config.toml
model = "image flow-matching model"
dataset = "Sentinel-2 satellite tiles (TerraMesh)"
train_examples = 145000
image_size = 32
horizontal_flip = true
conditioning = "none"
arch = "dit"
objective = "flow_matching"
cond_dim = 256
logit_normal_time = true
norm = "layernorm"
hidden_act = "squared_relu"
mlp_ratio = 6
head_dim = 64
fused_qkv = true
qk_norm = false
inner_norm = false
patch_size = [2, 2]
layers = 8
width = 128
positions = "learned"
optimizer = "adamw"
learning_rate = 0.0025
beta1 = 0.85
beta2 = 0.99
eps = 1e-08
max_steps = 11900
batch_size = 256
epochs = 21.0
lr_schedule = "linear"
final_lr_fraction = 0
warmup_steps = 590
weight_decay = 0.05
Rows from block 3 of a small image flow-matching model, named by matrix and row number. Rows with one number belong to one neuron. Each number is 500 + 40 x the weight over its row's rms, rounded and kept within 0 to 999. All counts start at 0. Numbers have three digits each. After the name is the row's rms in percent of the matrix's.
After each neuron's rows are labels from the 100 images, of 14848 (inputs lightly noised), where the neuron reaches its highest value: "lies over" is the class under the peak; "responds to" is what is common among them. Only what is clearly more common there than usual is listed. The data: Sentinel-2 satellite tiles (TerraMesh).
# fc1: MLP up (model.blocks.3.mlp.fc1.weight, 768x128), inputs 0-127
# fc2: MLP down (model.blocks.3.mlp.fc2.weight, 128x768, transposed), outputs 0-127

fc1.507 097:462528472515469540477503444530592512464492508459555514501489531515489488435505510476482451454475498467529568526465499443438421566608505563491502425491481540575488470585451452516524479551570458529510565430518422511484516495458512477521474488492488528499497495488458492460492532434504482507539499477442499462473487521469504499549451596589529507563567488457491520497515443508406546507484
fc2.507 108:442442507464592458507461538461445523525506418526435470483534468505509478516455508458574436531422496559484451501522481538482547456490540503552497523529510484507500524442523444467496533555538507463449520505536513522587435499483519518443494514507478476516473424598438467405496467440527502522497492456523458490507527521476528496471529546500537535540495487591499498472468593514414569476468
lies over: clouds; water
responds to: clouds; main land cover: water

fc1.539 122:506536498517568461540520534492517544514529483408533507417503561552519484546474518508468577510489546472500501508494545536525495524548495553449558544472417525524454492471497490475550542453435503454471532549548435468502547537402526495499576470536532511519498468519578474508505479500536402505550502474476540458464501504459535527542481579462481492506483536499557460453386554487473470517420
fc2.539 112:438472505501555496488532524592555506493494499488447463414474485437481514445504502544480572414539499562617513532459475484508512545545501479514491488532475524514495525490527491552539514464486485486538512521541481472567472475421435515474520447504515538503471516446460497431486473495507528480476502542457525507449512493497502472545454501358471489625546468443454500433511518524545438525477
lies over: snow or ice
responds to: snow or ice; main land cover: snow or ice

fc1.665 091:563513437444507466574507499548535460486522527536461495457495501510467476464465503515557507464518523474536568503535493449514550434494445512430498572521474409595468482526430496497543497495466532510470483499503444485419533472484543450437492493526495560535472573406473501514535551567534519550503482536529497416538437486453473430585481570550544488483467524529500529545499555504475506497504
fc2.665 099:573540429503522486511494591479560488473467534506489497603562451510517488538493543493486464492520535488545472526532532548450527623522532594466516470577508398518552476477536543500485576490477507468471479458543496541551498483490525475539524556507559505521486524468461475555503506476501448612508508520487556505428507474499513496454550500401527469498483463452491540451533484527538475501527
lies over: crops
responds to: crops; main land cover: crops

fc1.439 117:495488508429506484566527584450435515476543534493430505491511533542501489444459498509438487455524522484478549424514535434477563468486467490468496541460532491516427395513484480512469474388501461473487462491478442501542526519502477526528436441469524514562437550535523438554559542523525512512522551484515523499536545430529472468547457574555548439478540477511462435477442518526450519524515
fc2.439 136:524508511542550500413502519535501499496517468483507547465514492624525539488497510506486562477431563459528483519539535446461502516500525530430506489452583525513520489489557481522474481429502371480481525486467537504524505487561552515667416434485475528471537475492484508432530461455485484519506501506540532492535446511450507462463475513463518522542473561487537497497439483503477519490574
lies over: built area
responds to: built area

fc1.715 100:485518467524505430558525448537475499487544557519493516472496495570508524559488456497508539506447476543424491537515524472518464437454470451514493536594481573486464487497419475483441450512500483460511446493522514546426456543498480590556502482518539506485518492490591529568496587524533535497516516479542512474452410447472506548463475538461500472499516623474526491530405513492462540498540
fc2.715 086:480434500459560582471494459415522478555434531531491492491527527461511487475485456549513486457454496412458474478536491499427507540455510515585458543412576512482501536527512507510475432469487482379466512458519533470489495514517567462500444505518546467490573510498582483447521547485525463567429495447487488519522434556501502516543513506462536522486431469485554521499569472524551501494537
lies over: clouds
responds to: built area; clouds

fc1.516 096:475551574503512466486600480522533454548502529552582487516492457504451504495449496503551434452390521540489509509508546535570461522502486482533476456498514488510423556481534500467510505505520537470533493533516478524519517454484495523488442488469390497459458490503458513513424510454579419604488418505537491524480425454505549465471430485535488492469493561556494575497519522468474462471496
fc2.516 092:474540587502504531432498557498485476498489644512435395512542497502504521511480477435432562449500510486512460473519518436440382462456437506576499506514461441546467505553518507502537487425433489569509498574558545500446499488490489511472561506511509442516475472462568496514516520476494466533523507489493488512511506516465458490462435417538461518518549492518531502501491462516526451480515
lies over: water
responds to: main land cover: water

fc1.145 086:466536594533458522507579492450499418508496469495537442474521501460478543510476489451510491491541533539545494480554504499463489435444464551474437443474455507556440497478473477562462465614512497544513490457537486575540450525488475493553515512384491489519510507479524523500553494559515515529526505571527470483450446604489561476530462521507560524489497521462442440557513532501480510567452
fc2.145 082:467502472497558511434471536541538532475491493366474454502535544422569490504520513523552464521534497548520444551472538503507514492441528472500497422415526499468499468483556511463497548537476444529510489444454534578601490542501491527509488496483503484501504487476521449399498460494511564515493499478473469460510498494499523439547552498591461453434431543479541555469516573436527528483520
lies over: clouds
responds to: main land cover: trees; clouds

fc1.240 084:479489494587490512508544469495479498501419552528425488518520514510452481451479505493544412483573520499495426527530493538531465504489509488574483537507430548546369488487459529489533476436506502542453459432540455540402542480460505510548540499508483497540480552493486407508521496551556506492517496497486521496509486517486517497493484549519510449547567577553511524552465508423424480589489
fc2.240 092:471562512492599525498476440498519544497526534534453534496499569469510561632483541522457556471423543487526502527519537542509502528521511544510461462521523468524475452520498446433523468459591431617520473550450459507473418485546467470490549419511474510500567502486455446512504455510520434510511474499511514534470440482466500549506504517462538561517477487521546460518550456451500469495459
lies over: rangeland
responds to: main land cover: rangeland

fc1.232 100:512478515414542501519540508486479472513421491514484474556497464526521431538444453472569532500547487503481504460508518491510466524471526495504497458519506480532413566472502505490463469535548504552433485483476528519517525538549477514451488519501507480491534510504580489463480584539558507475506468500466546465449474491428515500462389562528544433497598620530532499537455550418430451482439
fc2.232 109:487470539451454549429513507468529559539436504585502469542547549483486523546509573413533536494506479485553479504503468456555468521476496566517496495451478502488492461485503523446503514545584464488489544491505459598553484579473521511499476493500478565539467573513435482498504496450498524448488479462550484461538503428512437510505574523513525483475506457556584489394580456504471549492448
lies over: clouds
responds to: clouds

fc1.347 096:475498576536485466507583511487470499496562421508497475557445472531508521552519474486508464463556536513555567397512436509455465497455470539463537514440488532513477550473420510511546490514502473573459453484473508529548518499546515472496543497469472471573545552444487571455482403471475511527513518539471533485479421578512544506474467515523504515520489542489451411507415503579452483510475
fc2.347 117:459561525506584465479576520470395523447527546427469471425503556480421541525487491520453446498534466511458487475497515487510496452472550535476497466529533470462497569503415478509474544512515434527487506491512649592551470495533495478507458424490540512490517435487515506441539475486498556537477475471538485484545470485533511465550502493475510505408426472520541499496544485544466493497493
lies over: crops
responds to: main land cover: crops

fc1.183 083:477548514540451471466475490486501519444494492530473530498487458472479540519522511614505501476388470537521488507522540477591590506456511517533490523507498546458526468510466431477496455430540421505499345476504466512552456503492562504465493500528429522568484495571535532508557527536485463511535552520507513497478485566530501565537539478505480503500529499581475503547423495523515522558443
fc2.183 079:513479453507484468447486530509535488499554501458446495573524495476484486549496526507514418521458499422509482497595512436460575479542502493541468517473522538454526518562532494500481568413460517510485567558560522510432542589482467532487497528498543564491494587491561477577505520502491471429502492445525523548515518501480509475481497506562504520458464507477515492524605517477552633505530
lies over: trees
responds to: main land cover: water

fc1.187 107:487533562481505492495505467537693510474471484553513501477457526504508500520554457545477452407436478520517544402502496469463474465433612538512477484477451555584539548510446510487534502515531443554525487531515469516460436468457528482513484519473468482534496502503480504514454510461476510470523532552508501467473450485440503490543496489540572471498528490475425546528443475545481489500454
fc2.187 128:498503463485430498476514524514521505492513473517464494611507462523490489461500516500524551529542522490524472415483505456429479512501451488558507433497502601597501504519533468511493486471557477574500533476501511511442593447467418508486555520483500463461479567525587467498508566496481507515507508634558521497452464477431505478493510441554497506492530480540467500558600536531526473483463
lies over: water
responds to: water; main land cover: water; flooded vegetation

fc1.532 104:598557413503485514538557406490480494522466569520479511551460485463478483407526484484544542481565447469516552446491530500532474408493483533572508535577471513546504548437399486496540487464432505490494474484508523521467476440494469495600474536533534460502443487492537578500473477479568465453468488458509507443451489510508545521517475547501542446509506573494534511505535507503481524492448
fc2.532 095:429459524559483418456478407406528508486504505475505500485475527502494570551494442524450604553468495463444478507474508453482467582417543502481486521475551511521487499558535504550507437501492494486569565484509499532433465502451499435460503538487522487467534470483597474544475508518515510443408489409493469529523431484476496507437509497489468472517469481459458549462532544503533488491442
lies over: snow or ice
responds to: snow or ice; main land cover: snow or ice

fc1.713 092:539473543571536472567561535465474504511505429460516504543515469503476494494451440487466517591472446518469528552478478491480527421502473483544577534453496525505477577494474546457466514487506512468478533458463564529440488454498492560542397501506458460463552468459493527503461533446552483507500481437539473546525486512473548522489403558488459504566537545468455480467446465513385519493451
fc2.713 100:459530504519467400440472516575549507527470496512527545512502516493450479463492425497530541465504498442422539511526509504539482576519464527560488470537575459547502440521486543520429450532532492479507531548463509567473555506488455530433408536478642498507473513527520537491477520517499529468501509461496478562519582483537500566470515478495490465507439471548477444512505569570546536477461
lies over: clouds
responds to: clouds

fc1.583 088:507500540473570416504515553521409488458539514509435485554568554488545490513488430468498508489502479481497561478488473451568527482461510480445582510538509501530456465475416566499473515497476483506476468472467511511415488504517542467434496492605522504554508566493500540450497483562507505529492530453472478419566561451475430472528515592498495466527528531543502463496473515586436500538531
fc2.583 093:435547550575534469531539517509352528529504516518493416475540499473483475541473513443466491521514547495452443484490490517547493482495546485491464511507541483422496466486475482542537554589467488564514455516487541561479492466531492467567488506468558500514508529483586434430491467457517541550523514464473515531552506510497504492477440550420540488441444514495464505508506459565387541484531
lies over: rangeland
responds to: main land cover: rangeland

fc1.324 097:514551502486647381492480498525555521454496509446477506418491585474490499454527534527499478485452457453444560534491465429555536505481522509484476504546491566508513503375423444462509452553536433448489441543536535512518529504441471505495533550505458510511473511506543551536505498498465511527504545493491501501509500460476498546556520496539462424511479497542421532494497522535498507557533
fc2.324 085:553490520514441442510484497461586494514460564454558473556504513497431480536503473438455499553476508566393512515509479554584535629479442512417540467526529472433521485492482474514536555628496483535551476513480546513473517471439537510468486473506553553454491456499515529513483518500538518538504485470456522507544490508582507519485525503462465517494530493522482471431501564501453459514458
lies over: trees
responds to: main land cover: trees

fc1.10 069:505462462541454495488458464533444477463451569517488534487516500558484507494515458564450494499385511537489510541566506468541521565474529437524445507519539462438548549449534484473475496510525499468497432490496542528566530489483515535417449644504455462426441488497465536488560467413527460493528473550492515479560494520431518544549501507531463480537476534512518550538547539549511534488491
fc2.10 070:511483532512430476516513559488529493502571484463454429521514434507451475507496554488523485420461527475504592473578510450496504498541460549497488480578470477424467494464459503477483509480460504493466615530591500499576573550504482473447437452505519437531487447502508582478477518504511491454486511500508523475428510497503484541469479500575472548562494534535521450520503513383498480508561
lies over: water
responds to: main land cover: water

fc1.482 103:533514511463537499508452530471527529433475452454512490483485533545479436515517515498471449515502500508535518468482440482560547456501533458524568481450433527532496392496505490494484476437535416530420453504486541482456482460487435477547570547427602468609503533519450470516591516493460480434523531491481497493500496508599477475490508483462507522467522475575462450472437505518489499562519
fc2.482 091:572478550510544488486486509557482511502504533456470449539536491581503498554494545468466486503601487564429471499489499503397511571485533527534511595457525487488499505555468512532525479399504492560489450566515547534438495498444538521513591538495531541493498576517538475520496541503501493504472504475438475557519490490372496460527502533508492499467545475587445503432536484496443513502510
lies over: trees
responds to: trees; main land cover: trees

fc1.101 096:494493547554552497547535533485450451539441503524502530477475470461531485476450441456498496454435469490490473496492511454453516469447484438558485493448505526481377527479506480495522444422520514454462454432474516551462508506501479499520424487489507512508559478557528502526484537493581467485503463438543537504480524395483515538471391529535479510461590548578457498524460502513401523471494
fc2.101 121:493465562559560515560449478505522571537507432517543531483509503514547484487491563455575555514515468549504500486483489507537512505493477507507498499476550465447583455446450554440455479516540418506475473536405508606470513531517475555542392549502483431481516466519495470491501499478486531512513492466521526509507531532500516462484559555444546476479448505544567466473593496523412537452463
lies over: bare ground; clouds
responds to: bare ground

fc1.558 112:494555520428489454512499548489452542467404537543464510497546492477483492466519537510515537442565499469522414405495532491468535502507402569525522492571510532555514436427411459457574475472453478523509432461467486482514470519523488431461436462519541534518472513530528570458521568455500470507495520519514499475501531445465491540507515545529514524485514510557524449567472504389482491508502
fc2.558 111:491510555498430502547492511512418495513507474512511491486517496496482489477480565520488490435478552525520491532538519472459494531473533488539503541416606531484486522438477527424467581393500461434445486460485522526501533491552556527524478448508577479446533554516452500490525526530511479508541501541439510544503485481470471478489520532469539548461454490430619460391544494522511420482448
lies over: built area
responds to: main land cover: built area

fc1.435 073:477425564473481392483592491484541494480529522533469479444547483544530523536487493420535542515526515436453448447519491488468472481501569400442520499470488462490482509505548522541503485534518439611512525450568502509445529444533514457557480522499486479495493535495472494550555473467514490477530511502495438417451629476470472477533480500464585525499502454503489506501523458564502508498461
fc2.435 081:487513410522580481473512495535493507479503483380458512522403524568537469483493464510455468582484473474483481481506554431514481533513532505436509459537561417501514497481463493488497514491541499544425516532517521511553532500487476558436455447518581546469499442492499561433493490485522500513513488473483544466522527521510486437481518565515580541496464462519511488508509543396377508506543
lies over: clouds
responds to: clouds

fc1.607 112:486551521469535464478505476519572540460541457480530519480461541517501510519567527467437458462475468454538492443457519514537494489505551536530479493535471501497541452449541473494474524541541420596544461514502487495544470511464487545491575513449476443617540540492500457502460552404463487527442558526475480473479546507510498533513539484458466533484516455408400509541392487538488492550465
fc2.607 089:428496433507514497471512471459535511510494546478561439560518538525517547510501465433452579552523548454487522517484496532481497548456470515515502520524519493562489499551398501567438403639543478568534580480441461577490519469533518486488627514501528493523536522520494470479490452502499506475536493542573512536560490511490512470472478485482510455489515492483448477453481581495486500506494
lies over: water
responds to: water; main land cover: water

fc1.193 069:499480552534487475508524453501567520540471493565527554488545491414532559456512499531510535447410526524488415421561564549478484498526473361515452509455458531509494537519529491535537518532504503416549527500503452575528493541507482439471502458500524540548459508543441535493555537562494474479546502503488475461501485520483462458543561492525551554518453389482493525473480533542517495536520
fc2.193 074:456461447463450469517481510527530535504490459378465462510436511413467441527487455501525461454463466454509413513526491466477475437475499485572530465474519489520524475490510467484574443505518485457437494547407586532499488470483486548502410489504559506485461480529437454540488488487515450457520490445504500443465493511415503519507536492533572480473480430487545476412527451458491488515563
lies over: trees
responds to: main land cover: trees

fc1.30 086:503498556524481496500533583480512523449530506518459543526471502523478531496490544488486432392541510517481537489487493515510496521471463566504487481560523424522440481445507505504488517451529482521473479430526494497445508468489506442491492486502524519525597544476475540504478455518497486459375512527501513433538481519521475544549487551511521391529584524535485436541470483386377524539454
fc2.30 099:545489557536557483496522574487447483482476500483433505508477471414500476527467603529430544500473499439466463418515549463441511487515446534556541514467524489438489510542446438519461447534466519544531482506460525579505472546498478519520457495523450549474450489544524508513501470467488504540371534466531533491546461506521528514519551554539520444517453503436509472495511434392449511498468
lies over: built area
responds to: crops; main land cover: crops

fc1.617 092:511470522642457458513533485491498523427477578559414513477474551465464490496480508557448502471524507452426482512522507472458548499501464523465479465441515486612521513521488456476483552494501459471535437417524501510495439516521542467452527470534523496507487564474472508466552491566504510559508539525490532459540526569557471577558435534504491513554523477563474448565499518509481524565530
fc2.617 091:585526481548545489466531489494452447467497514522517553560490543588491525458511468529552484439480516484433480505501479442569560562512477488561493428479460450495528499544548514528446431470515506580470506472595579483460462605474514469535512474487580547540485535403470538531493502513506540473488457475566527540469527486469495465516507577504505466534462531530503520566454548496496487488525
lies over: rangeland
responds to: main land cover: rangeland

fc1.64 126:502500500466512489472439519471486546375506453496507488489509525512474470488548541460489514515546500516481520489475465527529532481527505485488570486505498465508518381519499459503460509495500430508460456478482511474493534484504491471458549541576560485610464542468493471525596512585446505396476591542514484440543531459482421481466528564496491498492536494506502506532446514479449519620553
fc2.64 111:490487539510471498440491525466461511492483511554566473587539458531504482460503454514536575483531464449529453436481509478439469530446436459539535499488544526564522509471472505534501474393443511524464608463505448571445485510507453534582562495490391501485499526474491487520507602498487508441527518520494524554529472502429503524442521535557508509431438472517466492568521514470472478502477
lies over: water
responds to: flooded vegetation

fc1.434 101:503515473557481466503598472481451543526414513544480509579510439524489503478437437485544535551461485483521522515465488475506498527529479535490571503450501529465439521473499510487513508480425507503441506496426486467414544520525485476474392498552504554482485528512570542487483475481615452547518457441478473511477506526506509450480398512467478431498546568571520482517547510500469483450428
fc2.434 099:574532505495389536495488486577531485509498430493494502423470472421497507530512530461536436419623501519550481513462485491486468463500504518524515462551516592544488493421502503419500554433450469548517465506472526519502522530466479435524491505507507503452494515517609483445505528507486480552458506436516522488589527494529511435539504446552457466517510556490437502533508508490490482496565
lies over: bare ground
responds to: bare ground; main land cover: bare ground

fc1.368 099:486490504483551553492483512459362505473486503513437506547531532446462483467465497475494532571589495485501494567486427457548555462515472459436573473451475492496447414509440461517497504497509505395396502465540579491536533518489441544469521553534569511537486521514493468502575505560498480522499511477474449468525494469504487511493448522520498583503510504554537450520487491497475462531568
fc2.368 115:477495474468519528490513505480560477504551501452544503466489549504546551479498508528446494460519439588578561579428517593475486511485504527445534563516524506557493499495466507600475392489456518489551484529500443509465486458546556487508501486502524583490519471513458553495485484508518471417477480502473506486600509498486519558490488540476490470632538476494493483416413527486512479506503
lies over: rangeland
responds to: main land cover: rangeland

fc1.386 111:448486515560559507493595529480464508523442461485469511517497481474525537435441479434526487533475525470486496551437470461488516513517497479451576545437509545450355516551510499494515484448456515481433465484471463493455584494486444470538445483522507555491577522515516492501503514506594456538516460436493476543478521519508545457482378501472469502532534560559493520465491500505449499468451
fc2.386 099:483485489473438507525497468545501499495518461480513505450467509456482495578498550423476419462590499519554477485496492482539468429541427490469491490477502528518512483424481496451464581386471485522486436526483557543504458544483411467463494491515501504534481484421538477474511465531498516540492497448523463517552554501500523398507564452459516420511466561513497463453559493564470420504549
lies over: bare ground
responds to: bare ground; main land cover: bare ground

fc1.500 098:529549550513507486503498504503535482494487517603440406498501484581516459480486511597485468538493415540490459446417506414504473548457531511495509471496466532472523492557487510512477438572471503617502477522617527464422494494571519516528511513500500521498492619520515485560488560519500496487494504471577493488514472502516505440463456516540475459473436527517500548550515515507481478530529
fc2.500 095:552478450490454511488515490553534527495495543417471667488507511525516557460491502477477479559523502502457490491538502526490477524405462512565543391517525524495499539518512485438503498537473498538547487631552466500471524464477468491453506498514508537474499567542526515505500485482509465504501485456491517472442496505464489461534511426515528479523414550506516497555524618497510406493470
lies over: water
responds to: water; main land cover: water

fc1.33 104:496565566513434499528523535407465518500530486554517517422569514440503510475465467534464444490487434427514488418439466474512487463599465527549551444518475453585491517480483513450503555523513436413482454501524458456472432418480519471461473496546493539499479583425515540517462487508537461540526479484535527480545461458530530441544459508498520501523529485531545509445481498459473516478519
fc2.33 099:505578502505543533495536490543444526519525503439552484618525500526524560542518510510530539480490538441536487481556499467524540567451515544583456388485523528503474486527447504562468475500407523516458521489476491497495473468482531504526490506530526434511538473361535487566497443504514489528517488528430577510418500504475471443485461502452537499479474534470522519576505456470510531496434
lies over: rangeland
responds to: bare ground; main land cover: bare ground

fc1.337 111:469471475579504482516598511522483521559465458454512539524457474542481491461501451485488513506481485415494558461433508504441408544507560491537503479477491485484426556476552531515462488471508517554491539474486483498485522483466495476477563459510481488482542634476531477495440465399598439569511478463508492532467492520455526465471412482444463471525532528410516498479501486450486468454486
fc2.337 097:460467538498504475504507502514498485482545497572516478470513542535501519502494503539550582474608486478570486509499507418518442472487530470524496541487513486525487517522501490441490552491434524638433497448533509553513608507502520467489590472495551522514489621459547497484488436499501473414505497603529475533538519496472496472472474501503485480478476486446551462413472515474509453491553
lies over: clouds; snow or ice
responds to: clouds; snow or ice

fc1.404 097:481574497448503448480526532523414475530459500528497500493468464467507484451428453541562521410421487505536507444471491471446448530452510483496528489510541511489416482490523443499459498555528512481430511504495515447524469511475508502482541505466499547526463542512495516502532548482581394503504427535475517462473423520436542551505420493529464467514514592616553560502511471521453520470509
fc2.404 114:457506467486496555479499489531538477484505496511540580529529528521526457508502562531428607418529486377612501527507483388492466502500504501543500549494504500586499521439474522517469428480565536541537530472521565486499564487528475470474520500489552508530538504503454509519489486481485528481508470602533512452518506485452506497425488492403518508504462540514541470528504550509443437510550
lies over: bare ground
responds to: bare ground; main land cover: bare ground

fc1.504 102:476496555457556484513421518470428482477525562504481508504536509445470525486459487507511421468542539564510461551546468505481505511457416462496492467526552575529455457462414464478523494510508518418461501490502550465512429505496463488488488530463532513497446484504523518480617574523487469462504502555515539466501472471512490539551489504543521520516473493692549497479525537459500505532517
fc2.504 109:431503359496465486493496467524424499502511491542546499459529570443497526502497471519477559493574482450585541567496491492554441541490573476481482538521494538542500500499465496564512478523443503542511518521502498507568535439538599473497505516499502476494527565474576541483503451501494493453527501585495472505571477496499506509425486512533477535605462511466501471392466507485521452493544
lies over: rangeland
responds to: main land cover: rangeland

fc1.585 087:480533587491531564497478399496491476451530457548566520486535476456490534522412489529538481511439525587531506572509425516417451511501521474472574474453480505541440470543498404475518502478493503494410544484499491462570473478486482497487497568485499468521470541497449481479556533532456474564550523523500481471558439483568493479561506497482501566522462453550527463473434495512488506545443
fc2.585 080:481511420501551462526484506470500501495461538335483437435506560512462471434509483496540491493467535479506482544524525585469492402483499488482516490508557475474513516510487474499486545491500529513502541521597465556576497478539476484453534448485517466505500534526392510431474409506512495446511507512534511451394478510408504495456515485527518515486461507512512505484521494472398524493518
lies over: bare ground
responds to: main land cover: bare ground

fc1.306 089:555543508453497498443475400553507510452471454481500492558483461526506492547529523620505508555433451469542548515434430574511507458485511491538573440553517435523536461471514464507468525515533460567427542485516543488567490452448410495399556550517426495503523493560467551510513482491466493521449506568512513465511452482550483480534522484452472480500468532519472481494533507513484486541476
fc2.306 063:593459503491544580505482494413506493530526467434529467449485501533506518405495447641513471535478536466549520478443488457458500496518551547472468521514424490472485506418475510503515439491549504514482602512512493489534530437509575532498545489489507464484571493558475476478502510498498522474457509550484466469468408501466518540475470483499475462517405506506498609506492510451541478495520
lies over: water
responds to: water

fc1.444 109:498542488522570448518568483534450457554507464542490498584545455483501514507423429556553564538475457539499504463438529464518503494519500500514554510465453447519377524524494516486425516509488527536425466516481532474461465482473498541508511439492522465478544491434555502530483581493605461510465441475507517506468559554537535502540452516459513525507532563546549444505467501528467503435435
fc2.444 114:500504513480456442529517544507514570500511521420559478505512450516522442441505502541522447454556523463423499484516504540496460531504424506633500492525496547471527494452434494531467481488504451561521506496389511549394593526440545573523524575523546513421504491498579510491488518493507541507485515471515554491515529496469497475477555464514473472478492475565513506495537522534507523500594
lies over: bare ground
responds to: bare ground

fc1.725 097:509527497519516469483542520522372487506520460498544519531515495493528527491424531513492464586532539475351482527465493473503523489557348454439552530499523486479400480514456484507519483528529515434497530517509485489539583531484519503490447459500504552491503540492554457510537502507563454567484466428471478521511542474504532438477451492507444493484510478595550507490508506513475487471510
fc2.725 101:480526478496476457497488447498451490496500534485523521445494565481516466567514498491518535575576491537338535531535521551560513510552570523420510477504475436495503491483427498595481517563526506531500423473396536537468438508541453512522484509506496546505520455491593505548506494496520492541501511483572447506516500506584503440483523526440523502482507512485502488441475475507445437496459
lies over: rangeland; bare ground
responds to: bare ground; main land cover: rangeland; main land cover: bare ground

fc1.298 107:501473504563523533506498568479515491471520485491504529555473517454518511493458461544488491578543503485441642546474497519493536463493479475518512529529456429446436437454505480492442467492477501558496424428481517492456562451456484541485480511474544560527555547463560536452553497547525481452493518477504570435468540562482460454543479575518534414496518498464477544509509550455414536527500
fc2.298 122:535444497474483476469471548550465495496536510459430489526508457514517447509499571457542539517481498474480390555503486495563443573421482478542470497462530532491486519555444476455516404492461483555534540439455495476517600552532529508538450518561438524467450503471526446526465500518482466509493484437472511505504503474569492545566501434509501459538563504477452540461485501467587442491573
lies over: built area; clouds
responds to: built area